A small contrastive image-text model, trained from scratch: encoder norm batchnorm, batches of 128.
Rows from block 9 of the image encoder, named by matrix and row number. Each number is 500 + 25 x the weight over its row's rms, rounded and kept within 0 to 999. All counts start at 0. Numbers have three digits each. After the name is the row's rms in percent of the matrix's.
# b520: branch 3 second 3x3 conv (encoder.blocks.9.b5.2.0.weight, 96x96x3x3), inputs 36-47, a 3x3 kernel for each
b520.0 107:516513521499499476512512499481478509505515550489527508487492478455450520538505523473483512510504487485491505491523533468519497533530502487513498493513509486465468514516499496491489471482493497494481461476517483480438508502518504526428520509535498510547513497559477498480493472504506466513477499491495483489463497490540544541
b520.1 096:461504520471497508489518499475454471490494478482486527448490467472470471524519515534517546534491556512484512487492490462462478474494526546530552537493489525467494490511500475507516452479502497495497499488480545517523487506464514513521539522492464481442536521451505482521473515561470511475461502491484514516503460448542511468
b520.2 096:500494504470464487517491498465467474505487506535509515509498496477481509518506515537533533557536529495491497495477517470491515442446471539536516563558542481466491509509484502491485531528542550528510490503526518482483476469487491486479476516518465486524481480505457510538490509557506503547456465492463473512467465500474468520
b520.3 094:469469465510508494509507511508516545494504488487484482471525510497505496481463489503518504482495505486516492485472478487487514479485485492507507457496516456484499461484488468505509522549554506480472497491492446454475513522489508507485487494471511454507511452488574467465515483485489488525513520515493494473499507475489494496
b520.4 099:501513512470487504464501495482484535491474477534529550522525530479453493518510521524513536481465492500497500535508527488439512485480519498479495485476510511494506528525538491477484495503495550525536496484499484492499496523487440503514491512513457478482463487454527535495482497503492500516506512510512485480490464482492495474
b520.5 105:529507493491485489466467504476508496538466541506506519488529493451493484506478512486500497461548525490515508490519473467491508510477474503485505484516504469493477469492504506501474477489498535486479489506497513511485479539486414541515501483484489507498523448536456459514498493510471485516486543552463473445461500532498465523
b520.6 101:494470460501511479486509518511495469492518473498504463495495467518470449491457462477492486483491483523531497477493500501497507500519496467519480500547492500478516504511482482455440516524526494473474486483451474483465494495500507518462515525496475488468475487515536480483501491462478469468490502503539524484540548474509500497
b520.7 099:503512532481433481464464491535476523516511486526494494468460460546465514503482516512513521536518531490464490472499493501491507473487503478500525487498505519499491556578574480466467501497473507496496511505528499483515472517513537515522502503529542466551529479499520472510521485481492486463508477467431492512547474480535509475
b520.8 103:479477515485480503489496508488518497476502510477470474469517531485537540494542537511508486517529519520518517501506476500484471478478459531521477544525486542530484461482534479459495491467489515494510540504508522505487490513494492510492490499517472520495485521518478502503471521538472516511491535517501524479500535484494540504
b520.9 095:496535547476504529450481470566509520527475501521483504515504493496485514512486470497474523501476518498465488554507476521503511518489503483462488471458493502494507489517506496506496487505495489502516494476495509447464478463486503496532506501560493498451483495459491468471524522524537547510497502458522501466518498505496484493
b520.10 099:490489525488475495511476487487485487508527472503505490543527520463495500545515482486507512509520511491520504551508475524488480524496523485474474534494488519487462496487499458458478478474479542556622472508530501499495508505510454481503501508482544516489531532481481497469504476480535522495470480512513454455504490507568497501
b520.11 100:479450475480506498485503529468505485475532517497532482501482508480490544505500522505539518514525524494473517503502481532502484404423455477497513461460490469464477510492501504498533512500527483502502511520526475480492463464482519521473502507516542511495550513462553530451451441446509523547479443423484507532475494499524520503
b520.12 099:532506477495478456511518497480465472501485483514532522492502523512507552450448486492536543471521509456471477483465457540534525499485468484532473518528435463499465489512488479494468475484494488483484493489488455430431490499511505527533505493517494503508484474529493526525496473484495478492494484500525508483524504476500479456
b520.13 101:503526533478554567507472471474502516463480514522500483472489487477527499473485506521483458523507481498486501465467501559509442555524493567517473519445510499473488495509482497507549509512494472490488454479485476471485503528545506525482501501544464439509446490537463517516507531502500483532492483485500536515477499523489483505
b520.14 102:512443513494457530492495511518506471497440486545492476474521533500548533519514529474505516435505544493485494492519518528538532482454504467493548479491526490488514553491507518500516484504496483485522526484492526525551496512494435559538493464486553538446522531503508518488491481523469478495465536537473481539501509512488468494
b520.15 101:496510522509516517514502483494477477511513525507493510527505447459485465499500508501477517504508535486486508512509495473494493568541510483514530502528510497509508518524520486519537477491506537549540480497501450477527459463484543543537496504485507491471491489499489510515450484490511500503513516513512490471475500463556543517
b520.16 099:495471500488499499503515518499474521488471507493485468471500507500492504445477481567540465519505477487466476488460473483496530491507556541522511497517513463512494521534567476474486476493480516508509487468478489479496507502502518532503507491519516468450514512504491502460479469468481477462475477492450504529517531555465503531
b520.17 095:467487478502494503476488495496490478495511474512506479484489490516495489476511522511506474512490491538495502464480497531487492500459483514513543484482557477477544470466492491497516514518511461456467512466454484468490460507497473472559520523490545490521522499560542528509480496494458487506486477496532552534517520566470467489
b520.18 095:497488475474459480475494494500492496516444440523488480496515499511536496515547523550521522512523535497500510498521476454540496510520486524541507476513520457488509484493500547528542521545531530534506467459444512542536518505497518514537494497504501486484529495483531475487463491467452499469435496488476489505487500489499499494
b520.19 102:484534506487487476519488466545505493474476485513479488480491466510497481465442466525499438491487498509484491529500479525504508472493520494478486513505509510492467480494498490515523490478483540496476528491444510528524505511483499554545485499478519512529479476484512488474538531474557528507515533522501468462513507511466501504
b520.20 101:462464485505478527544544535496519490510489549448453456465453445497510504568545516513494501483527496462494511523529540505514473497517527512463524511499485507527510499499481543504513540497537458470484519513516545515498469474473488520474529504497501543507553517512483476494525506502536502528564552524491468478485488488502538486
b520.21 108:486466495511489493520500486509502455487580401511488491485503493523503498512524443516501464528479497499507516503508470475500485524503450513519490494511506487484507468482527483489516479482481499496478504535524498501492512498503540484567485509463457477531434528479492508512504520543498481515497469545512524472517478453518493416
b520.22 104:519502523490476485468474485484525527477603442513503497503493493506467453459500451512492543524466508505505474508510484512497498478473468496483527524492510517521506515500525504486496505513498484480474498470506502465538442481486528497600520538520510494490477517444520489531514487493478474474505491530489524545491540516478547488
b520.23 093:487505499493526516519507501497470489521487491508482488462499531520496478474474452528510498512477497516473488483505530509521529486467469574546509546533518553504518496509481480500489498491462496482445515499474522493459475510497507503500458463457493468467497489466460497479482504500491542525469490477490499491540483499523471496
b520.24 099:471489482508493522480460493499453457507475469481484471521505480518518477500499469450474505485518520499510496488520505529533521468481505447446479544545572493486516506544538509534541460468466484515493491504485476495478495489510503494504529525515501483480518474463506473455530566520528522471491502465468466481505484501464480511
b520.25 092:572544494537492421502496479488492501504506507514519518540516520510487495505513484480507496489514482484505500539522495498476473528505533444491477503470488501492490536537532529529498495517524501493496496518491547532498524517533513508480513515524541547530512551513499558494518510486530508471515551506471480508507526510490513532
b520.26 106:460474523490487508489461494522513500512514503494506519519505553545507484480464466481514515486483503492497525506513546515530527486531470520478530503452511496497531486460478511510496544531516509501503518504469513526496460515494499475473487506474520468490507490531474458486488463490502453511535485520512477530530495516516507523
b520.27 099:480496508518481504493469463515537473488494484480485536499473480474471480458471457507506467530516502547511488496487482486505548509484542521502529542463474533482500474452505522506494504497480439458491515504521519527493529524496472528527479497517507519492486529518447492513485469510521460493538499487520521521537502484502500497
b520.28 101:491513528513507507492511511470461485464468508483493523503488515475490488486513513485464499502492481434485509556555532460495504512495521519506498494503502466503524458463466495502487503520530529488485475507524456496488522494522491490458492510517458505493490513452506520515498473465553536507482532535545534569484504498475468484
b520.29 093:476500526505525519494496514471500469484487451497520496483484456480508526515508504532498505490484513529508510528464487482501439463522499519530495480488492462487496469477489517523511532528488431484502465479520511482495506469497521515515513503488530474454500475478488492482512528517495512523491487490485511459480523486467509504
b520.30 106:550485489533494498500482491489541457495537471497491481490495493489503484515524492516473484522466488494478485470502467490506488512530484527486533488485527474474512528495438500547486526561509462482539485482475491500477529510483509492483491509522491523461486535447484500459502501524488490501505497487486481515480473513536491498
b520.31 107:525503506517483488462503497488471521522502458483533500457508464433516532521508486471514536499521490467499490532531473495473469502511481486515477499494515478492505491482519507481478467471488522464451465499523509486503456575573519479459526500513451509520515504492486495502462469476474512488476478490466547484458443501515496473
b520.32 087:514482463526502470479487482475501484471488472496514482469466485455443466498502513476536491469492483469493495576497492516481473475491490463497471474479480494490505469451460519498502485482469565533542498486491511503532511493516494449484489481468480518484484529487453494526489469462508487485492480480533536508526498508525513503
b520.33 093:496505504469512514456481537513531511491514483507527498500506483459508491474469472494495477498490466503505487457485487463535535466508525522471480544478484500446480492505516467468477458471467499495491479489471475484487486470500482474470550525492438482487435487474458485444501541515494483489499483478518483515489504513498496528
b520.34 104:507517534486506507489487510500495493448531531486528469562524491511515514444494523454494496520552475532516493519526557528503511466513497515518460488497458493500511489524521487497490486502495508517481512535523476496503491510576535528504465440465480501505478503501523497480456487463464506501477492475539566581451499530437484532
b520.35 098:506508504466508540446495509512519527533509519515495513484496480492504507487472477467479483474482485478487492447441471505491509513505517466456497482496481490507491487501508501503512527517491508506507497499519478475492480493502513489536517489523487545496500515535490465514503508498486482483553506552525481488491466474486486507
b520.36 103:470493461518470497537475466477490519473469467494494500523506508469470511466463457501477492482523513494514496462495484519536481518471500480545505505549537565551505461464461500490519514502507535497492505472484460455459524473493486526519521525498457513514462494464494529460486515508497517513490506501500520531496526546509524519
b520.37 098:512485488514483495507519480459482522514487491498463483469460479483481542510544548498522518506519523536533522531529493483468516489475498500520534524511477524534487500483488534516534520545541479490497505512508520501496519528500504470511541468491426490526451482530453509543492502515515534496507491505474533552488484470500497480
b520.38 093:489465491472504506512499489517512462503504475499551493460460469507501499490492503481522506467493474464483508466472515496513516486481459500500503521496466517500485483470445480516508525540543472490495494489500486491492514498458521527516503520504497487483493456476460469477487494482451470459505492469543504508534489491527515485
b520.39 096:481494474489495459514510526464473458525539524528504526501496518487489481487512484487469476484480485487490486548557515535547527468528472540521499483493511479475476467496503494516475484509513493500509538541507526535500504501510491491497498489483434501480460499508475484508467484499504507524495512528554542489499516509513494480
b520.40 096:480473464482479483498519508505509494477525445496517523489459458471493533546555514490533493561513467529487469459466506482498553507503488532510494526499509525521516441465475456493533467498514492485522488477513541488506463495484490476494511500509467484512508560509523565547454488470518534500508471473444454455466496491515520517
b520.41 111:507509473510495504501523476511526472505498498477503492447469483574512464468469495513502470490505532498462453490499473549469462452498465480486510497492473483475459504490457470483474486496490471510556532500459484516555469484431528506547487469446494492486483491514465489532541523538467478472521498507462493464560516495460477453
b520.42 102:513489492499515514510519528494494529548497492521478459531491497471483483528514542463456510535475464507510506548522546446476506553533497473452486495501489513509506474484504500492469520502494520483417477507526499518518518539572472466477474485497510514506515467462460453466476509495523533535488471483563520532479491477530505485
b520.43 100:447500524472482541474480494501510505544540508476497491471503505498505499521486504499489503496505530512516515531526555464466468484495498456473523486487507503509536487482519507529558500517507507494484473469489496489498507516505486477490522504502515498484567511467563497475474488539493485526498489472455513527492509514522510483
b520.44 107:469469484510524506516513521478494510506525465501505540470500519461521509585564496487477515529492477472489507486486516481462466514460439480481483495487488489520490497484494493487489478497487483488513454482512530490461491502485523438450491508527503544470474529443485481533505489497514520522486493514442476521484497503547498493
b520.45 102:503482501497498474473510508501493464496501505551511523489499527504521525524499515495499521490493510475483500466502500499468484520473456540537524497529523448526528526530498530521509528517531484466464508487486506491513457503508480486514507505499447484478462536503491524569509513502512500490466500521566556502525520479481491492
b520.46 098:480502562452521575443482540522511505539505491514525475542512537491482509517480496482512510497503478489493497551515495503517511481497513487505538484523547485523524505491498502498512508510517507506508481494516498481506488506527482510491471505499491452485539493514518493511472481538463490535501524521478450504482501530498518515
b520.47 097:497495485484496515443479498463486493515539502502500502483480485489493461483477492509515513492489487487488498556533533504524559494488521462473519475471501490463506452450424531508475480487488493498489499518512457465475523526525506493497476470475475469487476528514488519470507516482516543477514534511498484499465497501478514498
b520.48 101:494471486501504534491518501482469477523484558492482474567513556497481479649552557474507482501531518525526521587526540479483528553495495506496476499498448530535515512515525521531540520497481504521544519516513509523529500520477468541571481486521492470491545475540465453478498494495502473500530503520537494477482508506558500508
b520.49 104:464520480499520513487500496534451521512555469512505488477472448502484550524539494473497490486502476524511507458452459498516508531512479493545527467457502486507503514516469517536564466466476493474471519526493494504509475499463499533515519493493514481522452528496479483514486488488509502505521519510476520466475473530493494454
b520.50 104:479544475469477497509475476510474502524469520512482520515504464500524494493490474547495507498492495506490471508497506493511511500478491577453470536477476499479494461522505484522522495522517494521496490514503496503507528523525491561519498520503479479499493481485536508453521513508518497479537514447536502459537541494522509497
b520.51 099:493559541480492506490510493497499489512508467460485462518509495517495468514512512515484475477466508509473509556575490438506475438473503468479504483496479511514502503518521484480474522503483520522521517510493537525529510494497494480493514477500546479445527507465502520533485489458465489475479497495447480541493513523509527527
b520.52 101:474490514510466499529488514529505515483498511491471510495513490467478486462487500469484479485529487484519495530477461524512533467475540456476532470485518559538471483494508513511501463480486463469491469476510523501491544507483535568477473508492499480474472489473461514458483483494543476472511476435491503523484465504498441460
b520.53 101:522495490502535485489483487461516475528484511459508460477538482476476470495482508517490502484509479514482488487528519494478456471475539485482483479552504489517514488477486526527498547522476559561522509501541466469456517487512475536446529494529400506505503494523480539490487503508487511512463500442466505501490499485457471552
b520.54 103:467470481486489491499504497527535521470497504472485493483493467482494485515504483540518513517517508481484472448485481574540562515485511563525502480485486476482479493494484498501495536526507470465452477479468507514501498489475548534521500493496469503541462492516491493518494495489505500502514519520493499482508501518478504511
b520.55 099:498497493497504497477506502531502509518478468507513444540549506498522491448503511511522538494516522483505492493483514513505498535528483514484461510516459480504486535528484499504463460486486464488481475490456523522483513482485508490492521510508515487534523522527499489524507513513495532518452527548492459488496503472518502484
b520.56 094:514479459484480483493490509472462494498518569493494514504494483461469512527507539526504491524514478481474473473506518469478499447436486497494482494496502511479504473476453457480463492472458562550516506485486524528514462460469493499448498503522463475489488526524499515491496455464477483456493486444456463475489494471543509495
b520.57 105:506538563474476497511486501463460464472471486486519497528530544501498477498495508490461467475469481541514506491520519454469473498512507464469483479491503493475497525536543490514507486498475497487489511473491496502497516518494464477488517512513474489473522496484508515495454487497478501490507504494502509510485490505510484515
b520.58 093:483462457537513519500496474451467449463537478498539508493532514480522523479508478523491473511484456518512496530511552498494492486450438521516471517500490513482454479463497551539554503495493575559550515509524583506497497506525503471485487480504488498510498493499495475478506495492501497528487475499528531486522527487503515491
b520.59 098:506513519497523503501491466483496514493516482503534503496482528531471477492507476532526470517502527530508500451474476556536515460486467522523471528536517492478507499517513442458470540526478465515526496503480463479492496499442532504509516475497499474482492528507516492480506515522484465464510494503469464465542519538485493466
b520.60 098:511470501502470496488498519471484477507496457504493512468497506501516505483480465496523498501526506524518480525532485482501540492480521504492531489490489504503465477476503497479503470487530459462458527526484512501483471499477462523502509499488480515474487503451505479501505479496485487491501495478496487467477472500510549525
b520.61 097:530474481543522499521517490494508515513454458510517498553488476493475490530509468500512556508491520498496519542494461518481481508500455527541549517495518498518527507516495513526485480480464482477466478479504478472457562524507498472481516505504525491507553488439528487463532498493539511471519523446554530532471475506490487503
b520.62 101:462481486494483497495518537484470497475470498506521491594573561474459456507504515471463477520496500479475491529503529488495521476493530510509527511478506513480488480473493517506499518547531561545578494499508518482486477456466493515512496470505520494453497511532507512501515529553555542513524520496518484471484510522475489494
b520.63 112:494507490479531512543512514496594484511480543486486491499475540473548461511477520523536523496521520482506502500494528493495493509515531554489537522504498505480492507524501529523517515502518459501462488486485483503492517459496477495468500511483492568480498506510504522509478517497506486514501494494525449527481517459550499483
b520.64 099:502486485488507502512497517530495484477494504508490487503505528535506482453512523504481496440494543558496485470475502576532510481492495473472528501493523502486493539501480468480493487481503461505524507439446459486520557474491487518547493483482486477465473507498520528485496515533488490486496517539524506540560526505482495470
b520.65 095:498484492534534501525522523470478501500489495512509515492522539508530501508517518440471437465507495481517519548517513561495471480484475473461454483508510498496474498481482478481461511498508527527525527503498536496477486497484472468466501519509519484473507501487503499479454485502505514491495501491491458485536511501514504493
b520.66 101:500489505484500502529513505508547523479496504487492498489477452507518520473467438507535544487517492490523493495501493553500471458458458540451503500479501523500533530537523467499484518537551511525518488479505483472455530539529506519467534526536489528469427462463468465487498488482484492509487482465527485508521517488484485500
b520.67 093:483525543535507537501485510524521488502487495469466465506491515518499505509493504514503495525519504491482475488513511484498531459488501530517500502489488494478481479492484481501498494482480497491489543535527503518526485506483493518506494495505480524506496508515507490478498475470492489500480488465506515487522502498497510480
b520.68 100:482492488555544493504484482477496477471503536470491519531521485488504453494505528503461510502493533537505509573538557505515476442452477486488501518496505508490503459504492501508502500486477490504531470475496449488512536522536493533494522499487491488450495532508498535512502508467497518473506501462501452474555551464487498483
b520.69 108:485512525491481484508504521489529536514518487517492500556512465431478493524492448449494528508485470447503502542516501450469450508468472478487501462502493472508507486517543512501500490502511528462467477498526498486482529522549476472442489502505459495492494507468467480514484493477523535537478484473571553539482508482545513485
b520.70 100:489493455490511501497529500525496516507490508493487552488482488488493498497525526484455527513478519524495515483498520512523510506501487503495488480476482496517500506496512528507506530528532488505502501511507493501530495501503489493483486466450452488503532532487524533502522492517513478505508495519491492468472517500475520522
b520.71 101:480504531490507515465481501521516519486524472524522540518537521501493472487543505540535522520478490525506494541520505480474539523531574530510486554526488544497498484492541490476466475480468542522510512508516514477493466502493498460531480515533525483492509521493525495524497521504495510535485471512531493450518492501538550510
b520.72 108:539472483506511485455491486478529501487521513495486489517495502546496455497499505484492487532506485533516503454456491528480470479509486479523536466536492499469473529515458524518466497504507510493466488529523494516544477508540519466512532513493445515477517517479520499503514513524489512532486504480470472510455509493496487500
b520.73 103:556567528479515483469478491468485500531526568513513528547500463477468481498478504489492460491508489492509507477462549489509554476495529488457481491459481524508491508509499505497493521500519539520468496481471482493495511528489481540484505527508521468467520456483511505495518509560473440524489450516538467462494469478524513496
b520.74 100:516514558488504514468487516549513501528502520505483544502522513498504500511512506501513492481501498457495512525525528550503519556513514471485529455491512484514535487477490525496515517507534472485515454479495479491495480476511494493501506493493531504459545502500541484506509508517511496503476489516459492510464501517466490503
b520.75 105:527499507510531510515526518460448488455481469457504500476475486552467501490454465518569533470478485467488510484459515474453448474475472560537522497492542501492521524521520522513511491511520478476510437455491481474491461538527488488495505518481511516541494503490531531506559507472531518505487465457516519512512461486482486480
b520.76 106:496497514499522498502483529490504435560467562527475548460459528517502466500497527512513493449518476492508497493520496554490445493518501488478475507533511541476520497483512526518502486484498475484498517498477482505472521481520456510416482490490491519481537469507479497496500515509480482495455486467485491529535469462499462555
b520.77 096:476487478491510476514497458488491465515511497534513482509507497492510523503502506503502519495490504471491496538535502524568529507544520501502502455483507482498512496490492475490479495502500476503496490521524453489471480474466498468479473532515586509444540516439539537465475490473481509473508498483467481514449470508451512493
b520.78 091:497497510489484489497522519527517528520504500493500498511520493488502512466498481484523503496492511495508492479499483477489479528502473478470497495481499488493511532533522490468456466473483525529505552559521550560548487486459470464501484498498512494534479491521465513507490500541500510485504505512512522511523497513495476503
b520.79 094:554533469541571526523495502487511520464482514533520514515537559464471506482476503478498491465487494495507488505508573492486493460481505464466471470498483523529516519519502463480485468463459544548543521511506531541551536514512487524492494503487526553515470495517478511503506506505507513510489493486522478479521488475511493503
b520.80 101:497529490511505489495498494457452452504537564460471496491492476484478471496492538450497469472542470516538476512519481490458452436470507487522531501515522493548499483480497521512503523516494504526528527530504533531498490470508519506464476486486497471456512510493489473445482479474481498501532494465469523429495536498423478521
b520.81 095:525495489463467491449464468504496509511497495516503507445484476429483450549543520456465495472493522499508516502499527490497462475484495467467496471528517489516461482469495494502520495505510455462459478505500479531489480487524529484473524494477531513479555476470508465510487511477476485510525516513499480503471518478481510482
b520.82 112:490510524529465499501500486529481580471451549475483501482534487533485539506502511482503478461529505491520491491497488504518558498473474500498447513512495479531496498515501475491502482498503497462487466472446491503470464535477409510569469466477492481525475501508502520467528500508481520483469515513489498477526465535509495523
b520.83 103:533512476516500489528500497464495473492514555523511474496471524499479510426458520541502493512516515492497495538496539547482456460459456512483474505500509494501498499496493488519538526516502490480479504464480454491517530490502537508515517485471482521564462480549482513516512480538491481525496520457524465516503533536455506511
b520.84 097:516502524487484511470478509459488528481474502470482487568520518454482510470496516515504517521497454510497473559533511464501515479501517535503479529520469503525511486497502495511511473494512468472473486467470549534543493510549461455475523494476490527507475472486477453488497508567507526543478513524607525531488515518469501505
b520.85 105:490469495476517481497501501494524494491441561488506514470482522513520494496498543510489459445495499484524529473495527509536493570501500503510493481521503522516519502490511506489511501464476454491512497495513452523541511425483455542568495510494513491461519483581510491506503531513495498486498492482488459491551499469543483512
b520.86 102:466509477492507488480489462480505498497473472463486450478483494495496502470467484467478500484505516472477507459475541568535526465515529518511529525519495495490482463475487488518523509506506484487466471490509447465469467483550533534522512473512467509553523494530517500503486499447488543550469499496468476486552517482518512462
b520.87 094:462492491478506507518472497496464450489485495446478481440487466493531478500489492507491517496478516478496508511515481507507472509531483571525548525490503511492504480479484464456442534507487500529484477517485531523514485492519496497465500533516519499471549526511530532481470469506497472478473475489498485521489482499512514507
b520.88 094:465464454498499494540503490494508481529544488495488453512501511499476488495503538506489509513510556493486519552544542456458455483465449505497527517511519520516477459468459488506519530524536532540555500482492502473476542533504505471470524499504506507515522523518456477492506476454518519503526530488514507485464486500461459481
b520.89 098:515489473511508510464479486521524498495476507462425472426490501542515485510488476471460479492505509506516504470496535500498519515527554499475494513513508505484502477488496468514519430456468469461475488486509541512495488507543514493498514514499458502500498517473489485426534489466571550513494459434553522527532516506491468514
b520.90 095:511507493521501494545518505496490530505467497482490526502507513504513539498482491460451488484475462523494510518499514507503494521519519469482463528510482557517510480458475505483465537509496528481464546525515508483466486479473471482485484493481514540554532497504516512498506503509542536516574526517496498473478462482515507502
b520.91 102:470525531475494523456515527492479516506494467484495484495508523486517527478534528480484483502464496515499553538455506478484504514521496501513502500465530501461521453482508480474492498493486483500481497514507464493531511530477507456511511487544533469543542468488513470493459522537514512512487455526519507511500472498502507523
b520.92 103:492496490473475486480519507485475524484472476497494476482457457548518542468487481462490480505474499537495521479521509533489510463486518477506495460494491512531515515517528476494519491471470492474508538527517465460432474565529524491451507520509503480528492476492525487543485485506464500489466517482450489477510487478464505502
b520.93 097:500469504503486493525530518461496547503458529491517495457485483450518564494472517520525496522499510496487527483529545491493527515515485547549486502478456508498471509459470474485487457500517521506465506515523492522496506463498482467513508484504461521494538509522481516505477457467481464513481505549532498470489482472538504502
b520.94 097:501502464484495457494532491530499499518499479516502454488490484502489488473466490477494493478491481494484477485509526513521524503506519453523516471504489443470467547494437523482460530490442484490504500484473507491474503505492500524497498477493519501507493477518494463519527481456511471481520494484457487521485484506489497514
b520.95 103:477487489463508500490515525486493510487528502452495552492486450506485505503497487494502529513488516501498513441473481470501516478498509516513517525500494531501479533523495514518497466466482515498491492521531468488523472499506533496527501520468528525507537517469490524545519483466530506485468484535502560511529542507529537478