From a checkpoint of a small contrastive image-text model: encoder depths [2, 5, 5].
Rows from block 6 of the image encoder, named by matrix and row number. Each number is 500 + 25 x the weight over the matrix's rms, rounded and kept within 0 to 999. All counts start at 0. Numbers have three digits each.
# b520: branch 3 second 3x3 conv (encoder.blocks.6.b5.2.0.weight, 48x48x3x3), inputs 0-7, a 3x3 kernel for each
b520.0:462516517460495510472512569492511499508487478497492490451501515465507482506484505499504507484502485480501493487492523503500527534486467537521495476480513476511484483529508506530534570538496555550512485489504504510503
b520.1:495482486453501499483535546439476505520496501502474467504489474506500508508470490460471491537495486515476484475501487513521512511494493507478477484487485512497498463467460472529543473545504518467487476487483471511507
b520.2:476491504469550552482544536500538514507512497485501498478485509504512492485535485505528486522516488501518499454558515500513489515499481474510490457515478455468514477544498512547511528509492473516497504501491460483492
b520.3:523520500528522518549536473505517499518541557497508505485501514482570520500497492511490497506526538500516505513475484517523505457480509484485471499564565526517468524445497539553498535477517488491505508523529508517465
b520.4:522486475505515447479460469489469491513501506498512525492480577524488514479504485495482510495502522493514522546491508544480525475481529443500574528494464506497467559484477564468458476475497478497502507548519500498474
b520.5:511481456541492454518498468479488486502488464501516511562503506470502495459504565466474488481469468517521516492480470466510514520568553496506530499535524451460498499481488453508506482481530536483476526470467476494488
b520.6:497457454515474451493508508494495466499484482495499493491571482518497538495491507494477488492470486494491487480498470490517488487552491439501493528486466495480501506517475555515477482534499502486459486520503495502486
b520.7:484498519511507508468501545471451459474562571474541519494512503437511486508532478481456466524544558510526511509471461502524537454512496480464486474472437479477480485458433499502499471470508494493478498475473473476485
b520.8:513512525542528537550530483524511509514522518522515502518513496495512496495475484527526519528531521530521506538550533515508501525496495502501488490505483502527518542520522507507494519512489507492470492519477492492470
b520.9:448510521511519516516502474505514526467494505501471486495515491438555467503461500524526539491504528501479500507488505478478510491449495516495477537538453493577525542518486524476497530492487515548500488481466512504538
b520.10:505475488467495524496492505501518495481479510478499531514497562504458491501529523485485493486484511498492501527524477471484476490479477489466460504491477455497504529473441514471452520514501495578564493481489480484461
b520.11:469540472481503515504496539508510517510514489489488484495522509564459471466522462519509499510501514511489497505517497464471482477458485486506493539482461489499521510528497476502490473511472550566539514520488489499488
b520.12:487462474485457495523497528491496481481481489488479485474520435474542478516534495497504482476487480473483471489494506508504483522486484504525497480533463507518482507457468507461481523495470492485493464479482507503514
b520.13:479507529493467472541492503457485487492531524534505516458523495487535465508496504478486492460515508489521523501456454519516517508502538459520494501490475511487470519541502505498472527503518473493482522469451511460497
b520.14:515487498494531505455507515511499537519485526490485530531466488526506475480478510499535574519499539531497515485505532512472495491487512531504492510514499524499501506494503493470462499502499545475477528449449507452506
b520.15:465526540486461526510484485500464479494519495471498520475494502501523495492522517489455467505542505459522518506467529494483525493453477512507486486468505519515464507518516501511535471440496478510502453497499495505515
b520.16:491514455531538491509505502488538495501519504506522515546510481505493489482516486468517505499522509468505506475523522484504515480483485477500491475487475461474533489509456524519499506563500477499470484480511482467439
b520.17:474515521493505524472456489490479457474490486488529483483475478476503469533487463505497494498485503494497506502487512519482465515498518487469498496532519488471476499468514477484534506459504499527453476528525438441494
b520.18:471478460484489490528495516512507500498501494491492494514499524474526473524518538512495501481493489470480506459481477496474515500514514492487502510525493512507525457509476455503487538503499480478470525528523488500493
b520.19:481493504499471482480494474496493466512513485532517519495557443508563494483465475501474510498485508480479504520471544552497506509496485474479481491508487474507496497481502524486477512516461577554458538592528467468482
b520.20:491461500482477497506484475490518514497474492505491481558506482566508527504492554456506505466480512490491488472527540488540545552540496472481479505514472502486461509523542496491524492516524457482512473467535457487500
b520.21:439486453439487452483465450491492512495491509511492524498491490529511516503545537504532532504522526504508519499493512512510494529517526534478484517526525540550544469478487510509485533541505487486495521497519514491537
b520.22:463440525511486469523542479515513499480464487490486504506505474458458566489531523510528511494476470496478490499475482487500468474499484535484479448491596476520511453470553509498488525528486536531497468482506486498496
b520.23:516506506514505495481485491513496497507501491492496488505522475493537494593517465495510498488506499486501487500483458505489463490481482498516496451492489478523496488506483486548526514533484443469486521491472563531447
b520.24:495500515480462497517483548491493514458485493462512533510477526543503452527514488508504488494486501506499536497541531459473543489472530443471498511483483498480505504528519506475535482464500528520582537484456524482479
b520.25:523503522496528505475495453476486495499499489532512523501474533509488522493474502485502506513515507536531523477489497482458467484485469530487554486486488470485484508520479506479467485469472492487502507507486449453475
b520.26:464458511481478485498488503477497508503527514484504497484522543493534560487499482463507507468505512480496499511507488531541493536554500488458455509536478521494478507478485536497481532483468515582561486579565478523527
b520.27:507493504478505497451510507504477488487486484479479482459500452504478483499492454480476465488479477500475483497507481504511491519476489455503523508489497477495446554482461538476507519537518435466486462494488499546512
b520.28:417501505470505521468451459482463487481503522488481475489531559483516472519491535496479489503502509487485485553495472516468462501495496516494539520510513504487478473472473530506468546451471507513489494547509513533481
b520.29:523481478516488506482483502549523506536498473467452455465500484531496488512515500521508502527499487486472463529558526505537455451499520494484510490527496545539553497472502550531535490565493506513491508488485506513494
b520.30:519504470551485457515510455464511505472492480500497506495537510496491523477472484464486507476481481500494506524490507527504554497466526534525521489489528475511536521511495490513512512530510515595517518511473481451467
b520.31:497485500510488495504487460521505489497483486500510512535527524509536510548482543529538507514501494520510513486524477501498501505496490486508541489495514547507507475520510469498504493465490596551544536478484484497515
b520.32:450510543496482525481471483503502489498502486503486488483506469514522495500475496484476521461487487498519499524477506491468511511496519492513442488559495529471475537504477528488502490491511508463468562502492491495462
b520.33:504481543485482510506487497510456493508493531487502497548458463489442512494515525508524535504528529491513513463498503462531507476479467523490504505483511500499516554470508481467483508461523505477521468474545467485489
b520.34:481485480494487474486458457479505508475529534476527560508494510506511543522531466486514541477533556488513552485506467501523482464520483498451474539517499486522480479484480476519483473499486465467452501530513512500467
b520.35:510503512473487485493491467460484478529531506566545522485495497489473484511513475452480490522497504531520499481478470505484482513498502539518496490484465453462471465442464529541479520587497520526501459470518469474471
b520.36:477484498473492534434463500551510496523505477529528493494486503474515455535488473524486482515487478518492502547529516515517470484466493486474492476480507503500480549545538532543472526470492517499536484464495484501495
b520.37:509488466517471475552512514494500523471494521496499513469501512497504587494491521499493518485488522507513523495497485524519472490498448517517504481450515485462508449504479438473483476478466516512494556548548512521535
b520.38:500476464532489466476479482508497503512482499502501504505502514488509514513505471500476514506490507521503488518489511496485516497502497509578445493506494533532487521510440503487477494489442444489509489504494488504535
b520.39:458510510511492464499480486520496507491516515472483482554508493489483485468466474496484489511533529498488489517490476474499542474507496480475501503471496516527506493541461486544511466527476509458462480467497490494524
b520.40:514499537513505513478501487462523505512537493524495485508494508496505488522519481483514509508550512513529534491477499468496513459522562524502490514482480502494455493508501477514502463514525478495465505486465508487516
b520.41:478495531506489485493501466502488521494551558533516519465506525538533544474489553511489526487497538509491511497498489478503491517499488489508480557518478471460515519540494476482505486469480468464481543519492503496497
b520.42:502487521501477522429488461501519491497514512488545544462571473543462509509463477498507485472485472468523494512462490485495482473501511471529466569535495527464493464466491529483506487464493487500514473482520500489483
b520.43:506482480498500488494533496486503501500484504501477469494483525498484503499475488494512490474521497473489466499512479468534468492487471486487454534471474526532511492472485471468497453449509511557593476492542513467461
b520.44:508479505473467490496505536496511508472502483491525481504510490540518472469471476467483493456491494468491491463458447474444452509527510443506492526495467506503494549476478493421447479445517495515513529506447503497514
b520.45:488506508468521527498503543465523550489520526502532494542510508497480476506473461482510548485485500522510498519498489527515492500529520502478509448481527477481499550501505567509485551496487463481551475464484501492495
b520.46:491493459509527475514499510513519536508504491488483490498504507465528472488506481505490517492472494490472482489518496517483480500507501487488519472478509477491503538499449505480454541501467526483494518497474454452481
b520.47:513502452517527458492542468504489501509497492499519509520508502533493532470502491508513503482502515482506527501514491485499492486495515533520494546484547480484491480471511495523536480510518482467469465478467478445472